python train.py --crop_scale_min=1 --translate=0.06 --encoder_activation="relu6" --encoder_depths=[3, 3, 3] --encoder_kernel_size=3 --encoder_expansion=4 --fusion="cross_attention" --decoder_bias="all" --decoder_qk_norm=false --decoder_parallel_block=true --decoder_inner_norm=false --residual_init="none" --epochs=3.3 --warmup_steps=140
Rows from block 4 of the text decoder of a small image captioner, named by matrix and row number. Rows with one number belong to one neuron. Each number is 500 + 40 x the weight over its row's rms, rounded and kept within 0 to 999. All counts start at 0. Numbers have three digits each.
After each neuron's rows are labels from the 100 texts, of 14976, where the neuron reaches its highest value: "fires on" is the input token at the peak. Only what is clearly more common there than usual is listed. The data: photos of plants and fungi (iNaturalist). In brackets: how many of the 100, against the usual share in percent.
# fc1: MLP up (decoder.blocks.4.mlp.fc1.weight, 1024x256), inputs 128-255
# fc2: MLP down (decoder.blocks.4.mlp.fc2.weight, 256x1024, transposed), outputs 128-255

fc1.432:525574507573475506595503449496386577492461523543477451519475482512477539557530473500469548552546470531495469481490530454524549475442468480512533485502491477550521523452490498440515537568511529505503558549482497422534428530509525496453460486516506369515528534503556496552486489453452547488493500469490579582465464527451515445499535531458546482530463574512484626564523531459456477513511
fc2.432:477508528570492476573492464599495583523510520484470502546493480504452450476474633568434463535496592451493564479500531430499540465502482502491459494573431541527566507464490469605512502474491491490483430509424556482448473477490527536548559500471475447494448517424523433464444493393504501459451526539471524537527578477487467490451508520502522497516523507538505490554502583525479429508528
fires on: "ferocactus" (38 vs 0); "celastrus" (31 vs 0); "(" (31 vs 5.7)

fc1.392:431518522451549435469551524481534536485474554550464455580482484510535494490498601493545493442475520507519473515487502460500430375526434503438527521594562496467555489482510512478506544542509496480498452541496491483481595504499511512510492560526462578548530477484620481511493588512410430432515482460524537497490511500527506531467500488492477563506476530553492466538525481552534512585457
fc2.392:499521504554533543468490481451522523516549578511543580473476478486507513508499510493476555567497493454514501469522518420495486528518448456569501510520423546474481519468513538496464518442520499534537424480505464478463425541473463415525584456508446498489492486508529483472535461534429551473534551480502494472522446563485551430499482453501575528587546463478556362515462516434510555524512
fires on: "order" (75 vs 5.8); "(" (25 vs 5.7)

fc1.502:511534432519465422488502537479502459513454495440468518523470500523508553538494509492511477516527526485538461524504428495611432454520456544460409514516470471464530525454579537529515522500520489482505424520489427448500522472512532503478336511513431540560587429453551441522433531489466464509511491521510504579507531559447545531512523491539537517533524517497514504474533500498417542521472
fc2.502:518454431521505501458532553500568497465465483502507521531514522524522527523571475506464502495512464511393462441496483523574509514483517550438451445522485522559517528497473497502463507478554441521427461506510498434479480495487490491503404472535569483456554524511536506574512560503440428513495469439586572450486510509509547492550485494475549496506492502499469478489511492541470562557530
fires on: "orange" (37 vs 0); "-" (35 vs 1.4); "shield" (28 vs 0)

fc1.104:553565482531514498533440537497523561467507514482453519515476467520502440503463466442512567511515457445465501454540624474494486488459490538439536515506431542548537483442463502491491505547457504490514568540457442552501508526512517455456484425488550493408503542507491515544540480476498442501480497505427486571444478410554465541528553512523539464457462544517470519413521544496517540449471
fc2.104:540593501502535496539496488492530529539457548456503535515479522559565535464565512525524544467554467531440550529516537469525510486570506528524507556527527462508481539495479524538501502457456499524579542539542476534437445493475559512460487522443483450412482454437476450533474568536595436529460490531528475462512513392544443536493469507541587546409436484505435513550475489449485600498542
fires on: "and" (29 vs 0); "(" (29 vs 5.7); "acacia" (24 vs 0); "parkinsonia" (18 vs 0)

fc1.743:569489541493543440496564494501522440552489467470432450563444513502441427503470462496474477525438514511515482550477513514483477475492491569449506434468529500563476523495500513529505506523515532487401524580502460486480490493556450514513496426489500487531564478487560556488499494503503468466502532509470550475448453522467538600524572478400476520538550494483477503480514567511478545486481
fc2.743:547524526559577493472512471572476480540492501481487521551478461482411477446553461462500522525446481461507455586501512531541484472513574562441568469492524455518512517499489521516514496522510536487439477537477459471554527407514424561497485492540467517465565483366495644496489472500483530493516488507468534469481481547491532562502578462420489475498529464500412476532497536501519566521567
fires on: "hawkweed" (23 vs 0); "silverweed" (22 vs 0); "holly" (13 vs 0); "oak" (13 vs 0.1)

fc1.473:503469456457523581530564472475502505556511580530439468479457464463557448527492519444490532452600536538490480562450577517557469526499517485435544489436410499525569552578511517456536504462547478477515502534532550487503513549499474485384475513561547556520499518529518454565492434520478491448470510520480516467487493473552497551520492497417528539550473451421485460416462522500521490544545
fc2.473:477425450554612464502493522486468465487474502519419494495486503499546476486451523546559508407537596479497578488518476451543477527534525500476527513493388490507602523476470520499623531549518506489497488409482526484475497475445502520449519516496579484527500526522466533494448479512488468537473447528476506448519551483501481585470482534463476501562467445527504443467460473479562433440487
fires on: "class" (100 vs 5.8)

fc1.517:472516513411445523507571473475459540520473439494490427492495556543534511546472417427478504590511508517495488496497525591555459576486542527460475503516491478555515483499494525444474483454524534484464546472442613554523483486546477575437547453498489589470469561534518483430544500530523488549508405387473539448475528511478447495512491405493483472480418522551477461532526488527512520555487
fc2.517:504497488519522516378498536465501516462441429601497518541456545519483533495552451484532519438643472514506496463509501464491517472551436520492508471499512479538513528521433546492528471476519554519540518512572519480513495492527483515482512485488505466452512497512542523531493470547457503503391488579577492531477455536600441538437409420481507434515478482492495494512469452428484522574460
fires on: "(" (100 vs 5.7)

fc1.700:408556546521534509544489475485522496484546481553565532499514500529528537515471481509521505506507521450470530477439489562465550445453480511493484462602538509498558480566522528503536551485510591517480493556481454516441487485535494470449514446451521539482469491543460488462504541538560448481575548453523490452443515508508466504495508473440519504513482488465509500450482515572528528489521
fc2.700:502542454488508497478518462531448479448559475480461489487499537469478474464524472530519549497444497482454598486503547476490522612575512537484478380502544486469473490580505530435491503430555547464543476532509478473420538505504486550475475583550479454465547505477477476456454482572509592529558501470492523441553581485467491495455542470398507462508586452481490514503462488532447540520551
fires on: "family" (64 vs 5.8); "(" (36 vs 5.7)

fc1.516:552485550585511520519543464466499406577497441514519492476520540506474533484522495431518523517460540517517492495444527498519527506508495418599424536457498485514538479501570509505471544431503473561546509449470516550523418467543498529504555515488435509516461473518422515535495483502532517428479537453568466468546471471414516494445500479487578499579501522567522450502488485509521536560484
fc2.516:506557495524435526546515501496519525455458531461475433471515511412485456556486491488534507502554466506407455467513490514531495468491403457503464516448540515480502508502449487461588547509498485457455435461478543539456594524539512505549518513460441468482481452509496491436401530514548509457510456502513442505534464568527459509466513530453499480544417486522430525541429480519451518525499
fires on: "family" (62 vs 5.8); "-" (38 vs 1.4)

fc1.435:501511549501556447514488478515475501505566551484560481480444516564427453502474505478548436527477466481487514559515520572471490485489456539422444509506474443577440535559510551522557525443536502548489543514488475429522514518565447535497500475474510457466504441469524531488473496522459423425545478511540464486462503503474515581503527470445550519593506506443525517496510478503500533504464
fc2.435:513488527479559540482524477505468515439545538533485572474458487556454479423555500535534500514451519439514475540570540505498434493532539569493492511484452479535466498461530550473545496498551586494489504514506439477517466447438445449554507480516489495435496465458503551516458486449496564494506462476490475452508463535472531555487503444522454492559524460514423470498544492463495560512575
fires on: "hawkweed" (27 vs 0); "nettle" (26 vs 0.1); "holly" (20 vs 0); "robert" (10 vs 0)

fc1.295:540532508522439456538495541531453543591499474420493433514530525494525495540439513488404554505482549526530474540536473559559533452459454557483418510509455492522507519482506539567474453520512486437507481520556490490471559530610457444476541519494464539509594460458548443493475428512483406528535485581503547494527493518460465500566527506416518550567500498530524500473550453530547512521504
fc2.295:539536519541507512496517498498468464498502463484521525517606528551550479474471471508512455470480468540537437473581454547496498457505462551575481464467485484526511529576423481558546498535556478496439489490496485558413463552473505448527440528472487482524531520491511446535508535530452443481566522514528459513526572523387486504490486461442498478544550525548572448487516473440534436520489
fires on: "christmas" (13 vs 0)

fc1.327:503482522481483458539498474501430506546453513529545466479520476437529505519497573505493466524582509547568521436545468432522511530519532527509430521488432447461484481545583463510486518499536484538578544477579560535463454570532537507463457548559514613566494533500390422547441459484469423477524522537480559530537461534567446489516505442554469565545474473524494513484427486541460450478501
fc2.327:517462511473564509469476470504501499475525497506450511552474467441490491523504419540514485442480562517497502508486556550492450455467527505510577498487503536512461523478505477535465534527528506541434510456522477519617499432434508599496473434552548450459509455481477595512500521500509499401510481425464520498473527490478505521484546499437539513479475437509475485560470592500468548495533
fires on: "rubus" (39 vs 0.1); "prunus" (34 vs 0); "diospyros" (24 vs 0)

fc1.115:499474507496470503515516428444498451577450503451487431493422456496544493494523486483540501524565583428541459404494478492514480557592433481506465454545499513509452413491492523554496496467527502493517501590558473429540438479488477551472391535529583435545493440545476493496512522484515485463554535563543533525457535480488544507453501522440624505478521534494564545526506488547509518432480
fc2.115:492518458522498518470483567482435424494548476555554448436505471526578514491459472533488519462538515464543486448486509465460516563507483513556503441509477524527490470499493503587568472494530548470591550550487533483504499501498541560558399596547425383458479526516496494486548523515555571435519500527527484514531471510501438471512573483551570439586443541499541495439538480540451521461459
fires on: "class" (100 vs 5.8)

fc1.733:460435534489494480507543513470560552527495556470442539463410458502499546562469491422534544497511413537518502533508503497481470531549409524541478510539603494459511398516553479451476542454427514524427482547543541520527470520442526503536507429517485524471498470512504428487482442521570500477535519511438491541541481521420460504535532516401498530572408564435530519426521524503510522499437
fc2.733:475463500535531429503471530513591547499517529497471517526465547468536577522493478509549548520527439496461538483496514503452636516543515545533485524542482513528521416481486482475472512429458498537465480536525474530501432524529514545436517485508513475464468469469520496424505444495523496469472486491467523581511475507482458502552524506436473537467429575489497460488497520424475544505457
fires on: "order" (100 vs 5.8)

fc1.130:453481498535378488517509505463604496516488479493497533517446517463468463507490551455477496503508490527497526545510449499533453513461495568504510540571508537482529499476553594515504501488476505460472484564503505557528428536552443437568465536532544526587511517579436459529553492474517513431527488464417482521453438522433478531515528490544494462522506553435511520504485505557479468536532
fc2.130:442484511447505538571491555495485488509539490476586444469486509492527480493479537477525522472534563495504522467541537505493482508425519583594545615532520544465531508516488475551454529524556529464497416451493538528595438463517556461501522496560501517572495532528460445481488555459546529504452546500462489505432479471517464523506536504555482549471461457469532449440492498466567536591472
fires on: "foot" (38 vs 0); "alsike" (25 vs 0); "suckling" (24 vs 0)

fc1.504:608486509495471470531570516509449486430469505451459482462495489524466445525485480510492488507490532518508505518550572498533463502497512606534444442477462496476418443542506527493510528449546542531495627584626533482511478560442523583477529433497435512511536542568455451527552497551592537425538507497569492479512508465422560586443474519448534476498505510463494533440526476461465496504504
fc2.504:550531503582458502561482481537441490439501540485566563448530465533461451547463507531500507579507438468503446524517438479537589541558519422563480527479497488541533492503563508518581494503480502484460449540530506532446506501468584417500490477479513444502541511512523461533561484517456529523493532505502493590474442523517544464525507497469542450523556480464499405536407497432508395440516
fires on: "-" (49 vs 1.4); "white" (35 vs 0.1)

fc1.134:504528428467512458497550487450496514502492471527487452435488496501524459402502525515556557488491499513536509502491501426595401488486523542521524502474512611514447492525601474517536490447525508521492571515470541499489466571465453502475524452486536470479592503490446521547536474443577515483559557497485525552520496509494518467482501508505554503435435463414470529531500495516456479562466
fc2.134:472554526525480532535511432483453450459447446481562490430446531499489521499507533538515488549492529542504529472573495472472499540535465469458445592453481504503459512484523533568477486512424491503468564489539553475448449532495500549497518511459537533467528531540532433546504537454547492539491525474525522539506436423495500441503477515530506470506472453533532524465424534511504481452531
fires on: "foot" (27 vs 0); "alsike" (25 vs 0); "suckling" (24 vs 0); "may" (16 vs 0)

fc1.619:465609563506426478464506522475565546519566470488456574547477529481466473450575542529511517498494513449460545497470548517421452447466472460453487519500502535515536538510506476594529541390458480471497497493566486471476510476547469462488448510490494492500472428463537517519401427532484577465474540501423482514505499449429517529518511518453497473515449615487453507475480535540509453493477
fc2.619:501440473551495536501486589461548517470538437493418545478542485506500414487537478520442454525548486483482550483533568497456471509491525496491530508534430498518494532483494443504441491514458481513424519454569482412484453565553509483413474517486553462535562533469489530432413470526505495477457510464436478531534528543457478518572471496517507509492481545485481482506564497527451533499537
fires on: "stairstep" (35 vs 0); "(" (23 vs 5.7); "-" (22 vs 1.4); "oak" (19 vs 0.1)

fc1.12:469551518523568500505509442585537456521513422469527466445506516501477486424519528481507499538514447550517513498489551571495454470549545545473505508470527588462515503481471525520539440498479486507569570509501529534533550437529521473538487467483500586495446443499493396514532460553481609455463449401467564545472417493495413523599499563513550471525486488527514538429464502486588485512578
fc2.12:463492477488510527435504510518548447494510510585442530634546522562514445535508539520456548512522515470563454530481581484508496423474483446555486572530480553474494500602517479447404523461510523498450462447513496497503495515508525558520461498459525491572426440467552474427511503481511510501501509464530483495455417588509434539572500485485541519504465457440491530485508536483510490608456
fires on: "-" (95 vs 1.4)

fc1.151:512487508494438524473520526547485512497530508511486429482477502496558437506447453394490609481540440512510438509507445466532448552519541458536526506472524529427476393484603435417482524535490488529518581478564547493494514547499511522579547503422500458475506509537447482543597448503544540511535474468432549493505470463529534499455486560486577455494515523569496519507570528488478462528494
fc2.151:517461488550510525512495493521453516492561539536530504560469452516498473491469509586518537551469515449464547529583507497527495524531530517532507468498408511535463510481494419496592522475551499478571470509492468444469554539518488472475464474500513517464566481501577482509565490504466487529465494540471483481522489470497528480477459492555534452513476514462456499493451511429552477515531
fires on: "class" (100 vs 5.8)

fc1.732:496551593509386480493518434487457520488583446507516445490432540494488452454505499476552548463505502520442521561515562520495458459475496521515509531558484468564494502459477539502477492533486519460508530567523494456485435534571484447494495503514489518526517451523495482507582538480493522461526473562462509587465451482489465476488539504502537533480518449551530527466490484575506509434447
fc2.732:461514570558509565502491408494436433525492453501452489550523480488485469413554516540504528482504464500462533537526507533513509490548487509519520547504554456534417511466457415508479467551541556485480499536458555541445462520462439469542468515409541524542436550552539462490502519540521514437499503594471507532560477434541566467455501526534461437486584459479480536494506547489566465454506
fires on: "(" (98 vs 5.7)

fc1.438:580523547501541484511544501507534450559497521481445464529450479523456437509487471471520514534474493513497472545487511535510469467491482544432515462457476495563461479518479514524480523515517549545436515541548484439519473472568444520461521400476474478503567499502543538487498475487534484474520458473478541503429462532465511602511541474430509490525549490468480484476510549512511575504532
fc2.438:516509559504566506458533491628499467537480509494490517553483510507427469499524462458540513516469488480490447528499520565508478474512546540440529430498476476532488532499467495482504473531507537507426525498504454497537469445482446536530516451529493473470558457440515631502523476526505523455471503466486493502495485549471554574540557457480478498488533418536442501533480546480486621551601
fires on: "hawkweed" (27 vs 0); "silverweed" (25 vs 0); "honeylocust" (19 vs 0); "primrose" (17 vs 0)

fc1.84:585519544495463499520556559471497476502468455492420500517578521432530404498514517488481477416457477505515462499450461525483454483479514501471584508483546511509488502492551418481568595471548483469509589480525577509523490506474541536511463447465426458516446522577537447473456550445523453488544487505461488564520529544500455433468532452454519463502515542514470536452532482579513434526522
fc2.84:559496505483523423520475484444521463516559494449526564484528396537503546517533482550472490544490508455475509484445507466451488449411493474478522514560438545573498483458461520502472448462507463445501529518468500499527543443529453382500480459502425522482498448486537535514447514511416459483502539517537447500527468510515546467512485505515624458526441506532531439509469451496455541499537
fires on: "-" (84 vs 1.4); "family" (14 vs 5.8)

fc1.67:472474459571533534471511459463445498525494514454467512501482489466474578517474501459526521560515524543490446515528528486546519510472433551494442516504428584418491473541565604569468478487488512479530425547535495500483457440545518478464495430534487470517589452485471507456433428464489519467512461552526466495463536502556508539460514532548499543498467465430445508514482508508520488475504
fc2.67:491563431582553458540474501525503540465583499484577528468491476531471458493556448539507546529485506470514515489450482520475530520465514491479522506544487532482490534489551532514427518566517527542558463482538518479455540413493571444405443445536497468552466499492477558532444458489530562536483463526555432455494532454536481439449515530561463535482479439475504504491494483502478539413551
fires on: "family" (100 vs 5.8)

fc1.187:474457479468445520593541573401520540500454532504522476499509594499516493548479483460518575481609531530521449476477510477488489492480479375485472533503481629565568521571542479467477499502401554424538497460471463545499496528537473440463425497567506473506480520532447459489438477531465485506522488527466549549528432467433520534493516522537513505534431560464539551447534548563574501513415
fc2.187:491515560550408488526507538520440476513516491505508447511506512528421507537460420497497542521565499460508529488498511519452448503484584531482503490517493507542513490487531391494546519496431538478500497474498455492455446539480521558455503514505522483382501420508498469468463519546491494526524513549512504490506509450444472603517539512522456506441437489568488588461498547514524474494440
fires on: "order" (39 vs 5.8); "scentless" (19 vs 0); "canada" (18 vs 0); "(" (18 vs 5.7)

fc1.673:552490522448432454510506530544483531577466444577491562562499451472539409517478516533560518494489513501434403558525484497565547441437475449532452466530547460560502566559534487421512543447484462538535494536515526522500493586502416516488534554497458617461519542505541490438451452538509491485480578474563489456523526515500487549522474496514471549515419485482546482472488472528431447459570
fc2.673:500532550472432526448580473469546549445482476502506524481510523459546528482471550542531550559490530422511466496566554499528555536415497508546442518421595563517565482455478477425591467487480466466486513516493519521499507521529466446449473531501501492480468479485426547465472550541524531559487504541502453521502515546466565464602398451530525535466520543523468559515480465490467544507505
fires on: "order" (100 vs 5.8)

fc1.360:554421546414409441497550526508501532560456485480520542552446520575534495486417475494502506542459491577540463539514494590518539490476502536413444516519523498541500499528526524530544493506450452450463478538467511487488492500526500499470458536463481558524493525448551497503453566533555512439529515474562473472488557493536566552547491340477549457516452545519481509484494499479570556564450
fc2.360:531527471453488478416485558506530556481478476510541533603480586515562510430535453473515493516512529467496338504500494519583492436571524528430456464515501518548464481557498535522493481475508484492467497505504511475613523518477558514470534587548494492477503498433498515480463491584514492528527463498453513463485482545511478477503474429523572455409491546532499549524565556452495533545512
fires on: "christmas" (34 vs 0); "wood" (29 vs 0.1); "tongue" (16 vs 0); "sword" (8 vs 0)

fc1.145:457515483540468472514486507540520595503524439475463452561490508510511548549524511573419462461555464514508459420560490531443535486528503454505495446496536496460476445524464457473457501553530503456572485513488541485446564517534483545460467546476423495526535458444599445503482537535486486479458579446437505481505389488493492453549535504530496542475530533535514503460532486555494523518417
fc2.145:507561476536526497544535429498552507549497536471557483411464505501472530468469505459528509493519452541525530474499519542464459515501559544492558487482505514506484500549502447484539526396501548525519476508562489488408498449454485455527483471469503505505522475489431495478489462488494504509553462474505518606447542548546541494471411477477571477567477549426434512490478502489432538435526
fires on: "ferocactus" (39 vs 0); "(" (16 vs 5.7)

fc1.14:466480593475490480489437554485524481531412459502528508436482509544488470483529501526515535436453530470505559487462498508551438461472466458552520551459528499468517489511566523511461524434461424527560539532520478455473512518478534434512495525466467529475578501501465460522488506467523528487512534491527502533496485484409487447511533475583530496499439600567554457489470529490511503627496
fc2.14:515451500403542563527506516520485460555414537563462499455484504477539489527488477517473566462481582480488475481491485484540455442482498572568466503469580503476484540490520490513572559500520503468494485450504490495436519514496521544474480483555519498449504497462603477494450479506476510453470475488441500492528462460489502544491488497571502526480472459511466443481579571489430556499503
fires on: "anemone" (62 vs 0.1); "erigeron" (23 vs 0); "helianthus" (15 vs 0)

fc1.611:560476456452472494491559517538476581489487467534514515507540453531492471558512514479490439577514489539522468551568509559504510480445410532454473406473469509570492549596496547464508505445462463496509503482522530465457505492474434481445478470551506483445439448507565476529500485544550454510494472467532487467494517545566486532582602450468547483536397612486554500472461420512548481475436
fc2.611:530553489517558486533467463538475566459483510580507503474500534485452445439494537486569486505540471485537487498553533527478569497475442552489415487449479488598516473527466445396530481454484432485539463516562477480437455571434454431502446489488558491486488473513535507535544392498541492539424426470485523476550573513555546504501519468567489546488513537456527460472509502431518560556582
fires on: "family" (100 vs 5.8)

fc1.410:549537529462419499452486480551539490564505449482418471423467497401528492488388572516516443551536528506574543465486501488594456542530508524522546542486516519517469449500529450493525506562468455487482581466553465414524402525490480545440484493550421532562521555505486404516480516501518446477502529561550447499480476518475524497497581472385510505546487576526487521400484477528476495547432
fc2.410:484511529429449499424480497500520481509480487533494428430519475410504515477498475459490461499562589483430476488408504487457459477554526558475502497479487589461508451487559473504581483523463434388499534449538507464553547505537571500574547514517531549535500493481484487486514502507532454524532490562444562515507552391537434481469431564459545577562500498532455477523548451510494519455505
fires on: "orange" (37 vs 0); "himalayan" (35 vs 0); "moniliferum" (24 vs 0)

fc1.541:540526525520450451509540584566533502494477451501443459522477512489474499515545487505483496387455511517503492610527469519496511486469496477503479506496550508465507502562588553463581470504514473463467500560513497434483458614488490551525529493402469536547570487553532473517478477478522546471476541522500520508473417531436528497481541473459574538477518543449484539542501488478462539540528
fc2.541:477500494588409509546486545557463504537533494567491590483497403508471559454478580549561540452505494510516610519538454539514501504487501495526490480441504538433478537485510503463476574508479572517528501432493519498565491480476466544511511428494514519521467518586460526502476395441412462572502470530551448522474479589521484496444534478503529530506504561533539567491428542483386498520569
fires on: "foot" (38 vs 0); "field" (32 vs 0.1); "suckling" (24 vs 0)

fc1.427:493533495506476492485428569548499540573503472475514457447467525508476485447533526432513561533563498618560477499490507544513431519498472502553442524469479518533471488507591545536449479544540491515519498547562516492492520544535514483487533454485465490524513432483492488451456422521525537454493447493526488526520539469473525511478541461523554516517439484475517583581523454496563473543472
fc2.427:491560443499525533504498549553525497514501538525550549488491540439477415490522529544451538473569453451507504506519493510537529510434508446512492424482492537557510542538459528499478543502484514463527509549488586504522512480506460479548434565448459480512408502492488458463476416470517599508521494504490492490520582586491442470498545508538557509517507509472531520524410547487511530524512
fires on: "family" (39 vs 5.8); "-" (37 vs 1.4); "viola" (24 vs 0)

fc1.726:463559483551509524588579513488514517548423451488456379508506486475547473494531514495506483506521457527496462596443565544482498496476476473442550492549524530542531498496575524525512464526459450507455474468520524461540534530552565464481448513552478599517487425496534502481481513412495480460501561557520502564484476513502553503493484549506472499529458486412455489509547498513500546520526
fc2.726:487431412525513455548510490517485494502461442519521466505493470533574474472472482519516480471486481526462478443446531497509502551481479504487551483494541509447446561486526445542475468516414448506501484400493507511472467524494567514515478539504507554522496473526485503455504524488484449480464511492542537500433528475552551545460452601518421423533500482416531449434545497457510512502524
fires on: "orange" (38 vs 0); "rim" (37 vs 0); "shield" (24 vs 0)

fc1.268:559462531511490460492437509520418509521500486536471522601538517456486471597511466553503508466524559498505528466533428505498560461548427514515514523525558519458490521519412418449537550474518518593502499554535449504487502554450518477480498549454526468421541487496569453520457564498504451539568479482499546513475479446559456485539529434471514448519511499545529576550481516569537458478471
fc2.268:567524494481451553452517479463473510522509527477490517453495472509446570517472467497511545525580555486517464540426570556474453493479483487493436539478527513561558569521525551560568509483435460562510534525473511463531503490466572514552522468425500507447467447508465483506594543509506523550547508483552461511528490510449513485450485538492507570548525391504483492455505483422535507410448
fires on: "polyporaceae" (27 vs 0); "thalictrum" (22 vs 0); "yucca" (22 vs 0.1); "eupatorium" (12 vs 0)

fc1.752:535528518522532484478409497502496472470440493550429471481484437487531523536514430508458498561491577429470433518486512454532470446535447493545489418478568527527528501514557538515480475534501478493466459524577463461517475539487463464514491516519513429444455480464497412533478517432441542521478486567508479582500488502499538441491503583515534540494537473465461528554477508520540447447421
fc2.752:548549486514455526484467530481515502484484489510503458534508366510501498499556537522480452482524523402527486530466445488472451454542579545496514446482497527460557547482543480531499449482519475499554507467445507517486500542479524520465528575515531474481507507483491524504446519561504541479514475480500461549483605571565438501445505448531544438491430494511498501419499392494496494505467
fires on: "and" (41 vs 0); "fraxinus" (30 vs 0); "verbascum" (19 vs 0); "sorbus" (8 vs 0)

fc1.99:531499495535461480530527480509476486513475507547407452518510519505482468513457493401475489462502486504522487479437519452503531464486498465550493467559536463585514490464550527404501507518502453517482557511513475489536504510499494570485543497438448555566538581484463438547488460492498520501469530485480464432524548521525561475598495555491555613484470582460488470486490486538438490464473
fc2.99:504517486552428444522456461450516470446484412503506507513532415496524405509543491507519451513417523514508462435502534460559461469573503417567561480484487504473510522441463374477465469505484598584504491460497495527506433499438538443434533516483449528474476538485492408494551505539484463438430511548513548514513473515532509445462487541509534508460470531441566518556457446481502499500515
fires on: "class" (100 vs 5.8)

fc1.364:538522479466523500470509515499476465560554494489552506538526507446455482491534451531483529498550469557461438473454509554568485478497493503515456573482553456512434416496519443454498527464478533546510472492527424428488462503478450522579517470426494523531482445554451491479463513443556531439485516576550517523478434480485490504512526526533526475517506466429524567561545519547456438469584
fc2.364:507528466549490485530495557507470476458527539516509516513448527482437487468439522510474476553488614518522552463460486492510469470472507492401462550495464532485425523484513511441480464452511511429546443494485466570555539527554484527461544476452496521485489480576502510451511469534629459447420504560539435516553536537530436495503522465493482488465499451491437470576511428511489434522442
fires on: "family" (56 vs 5.8); "ear" (23 vs 0); "class" (21 vs 5.8)

fc1.237:567464436493409421513515521465459529549497448474532459503556570415499481531481503510453502525459512486473548502537528555449487501543474473436495540487540486475536573598537460473466519522533488518513573523515481451504493466608490479492408442446516479519513507501485459493539472539508524453497439467536486515452452477498488445537521488493581516558478599555472479439535468498513464527479
fc2.237:498528519502420491500462465495499532510556419539531449514574542535540519541526465492474486443437475488496480504419553457440491534472439490509481553501520546478544530509499463500440555538551536479542602466427493453684579491474516525485514491492511492509499522471497436439525434533502482464475454466564470491480468480458488447529518559489507558465470532450493471519453599496491508553470
fires on: "class" (100 vs 5.8)

fc1.742:561522539537467402398428521482571497561541546517502478531475470493516443459430510456535577500512485407530530473450555526432465523475556470537510448517549537550537532463469440534542487572499543482507550504519529516535471500470429493543425486511501478486516555484460501556496563493500487482543510454523509472447402558490500485485425536497516439457461509483513519504501532481503510452442
fc2.742:526465497517469417548513501486542439504518474560480513528481573501485488533501548554472497453487485473534547434494563518450457374501476526461468520463419478523481565432526470476528545485564543552552466504539515468380478503484563518552507488511423451488417443520562470559399457465500446499527470501492511472496523489498570414463492478463551537513517467445594457513482508512515485463485
fires on: "stairstep" (35 vs 0); "solomon's" (30 vs 0); "rough" (23 vs 0)

fc1.564:511497581529420479442489522518454495533555494455464497514496470485455556508474482443407554500535482506545442479484487500460495455455506528561499481513487597524481515495500515447479567470546522391505520542515433471498455533536402520495465476515548525529575583446498475484538511494531501582528528518519496501526433486462445484464525573546504479598551527573593474586479477557547543489430
fc2.564:535461487526442446593492539497525537571486480462465499515503500424522554479468445595531445454425506511569484520490450475439509506563472510529512470526461490538518522499419433519578453508453360519450543418479550478453535547480564561488502457486525446444487487510527547537480489476436508489450504479520475537534504474479493498505497555488458409531492537489530612499572455496499485541565
fires on: "celastrus" (31 vs 0); "hypericum" (20 vs 0); "family" (19 vs 5.8); "xanthium" (15 vs 0)

fc1.45:482493509586504484483497529471452494630444446534547488537471487530521438428490538501507545615535414517492528484551479599539495462492397492422504537567518574483519453541529493511465556527488500541565457494571498507462511479542476486556451440562473477529557473478555413507508490482496541468538526469496469477441541492519410533437531551572455417564382502448420543523492506494512551519509
fc2.45:413530460511480549528510557490481547530492497535479507566490473484533428553526556501511595562563440493485557470524553537505534485503497482501536472524466517454472469500482486502463533471535538468551446441544552458468510484467495474499460435510473403534484452500500492505480498514426516408380478461499473493414538511513468499502531582557459488573481491478507535530481517470554567543537
fires on: "family" (89 vs 5.8); "bird" (11 vs 0)

fc1.662:478445527546565523537529514496479541485527500486504490459506467494440529430517480519427536542409511533517501589552402477532484503534481473472439486450597556484545458508501395556467526475524536466469459519565507487514543455485537553490456506479444466543466517492487450579470492493531402483536468472433521485402449420477503514499471561534488545513520478521483456526558492533469473525459
fc2.662:449455444478545510518551418464501522529484532516457561452439421493591502494530481537531528469452562452457469533530455480522414523546486555471506397536561558532531545502494436500472516526549530512520465509470472468534564484532543440465541514536451510568497541435463422518459502499532482468458484519487487443527437414518446601546412586518401495510489555510545486506511491532493483532482
fires on: "class" (100 vs 5.8)

fc1.122:483600486540479506550483495540503483501474531462490466444449552462488463435512542520492491488457417500514480444456545505475435433408511447475421453567490550456526419517500465426499460546457550552529484500446490510519528505547442444500559531536508482523523511468543453526529512440535503518532477434456516531447512488531473452490492512598522477507431426497484449504538536580465555562498
fc2.122:510558469491460450524420536484518563482506455432461456457493467528496518439528495522513518417484542502537503448515618502530475443490478457566428528514521455464490527511462501485539583520538447493466397453532482517476537534505511554494489549528504514453522498467502478541441478438446501474484491480456480490510530406527512438509574553549530517522382457494456439481476427497530510493504
fires on: "(" (65 vs 5.7); "stairstep" (35 vs 0)

fc1.228:522549533472470479455559511543530495471537484459479471554431524429565452483509515505476534535481372444507493496433511588500486570444511447539475468457470547587524381497522478445518447529463456511487521489471504497530455518521507537495457537488509517515457527511514569506482538475470555511517460449485546446444472444446499481465487507490519484514471579579426542538523498525590548540528
fc2.228:601530540490486538475519529523455538529513496493509488542449529446528541481491509517469539459538554545516492498477516470510480464509481534525496518526463550595516465504470544575462473462495512558431485476472495421542489534499476545478503527567492499518502526489529433434467498457480532470531503562518503531528529588473487476430470521449526497540497531476507553501500459490564497487469
fires on: "-" (29 vs 1.4); "clayton's" (27 vs 0); "lady" (24 vs 0); "finger" (18 vs 0)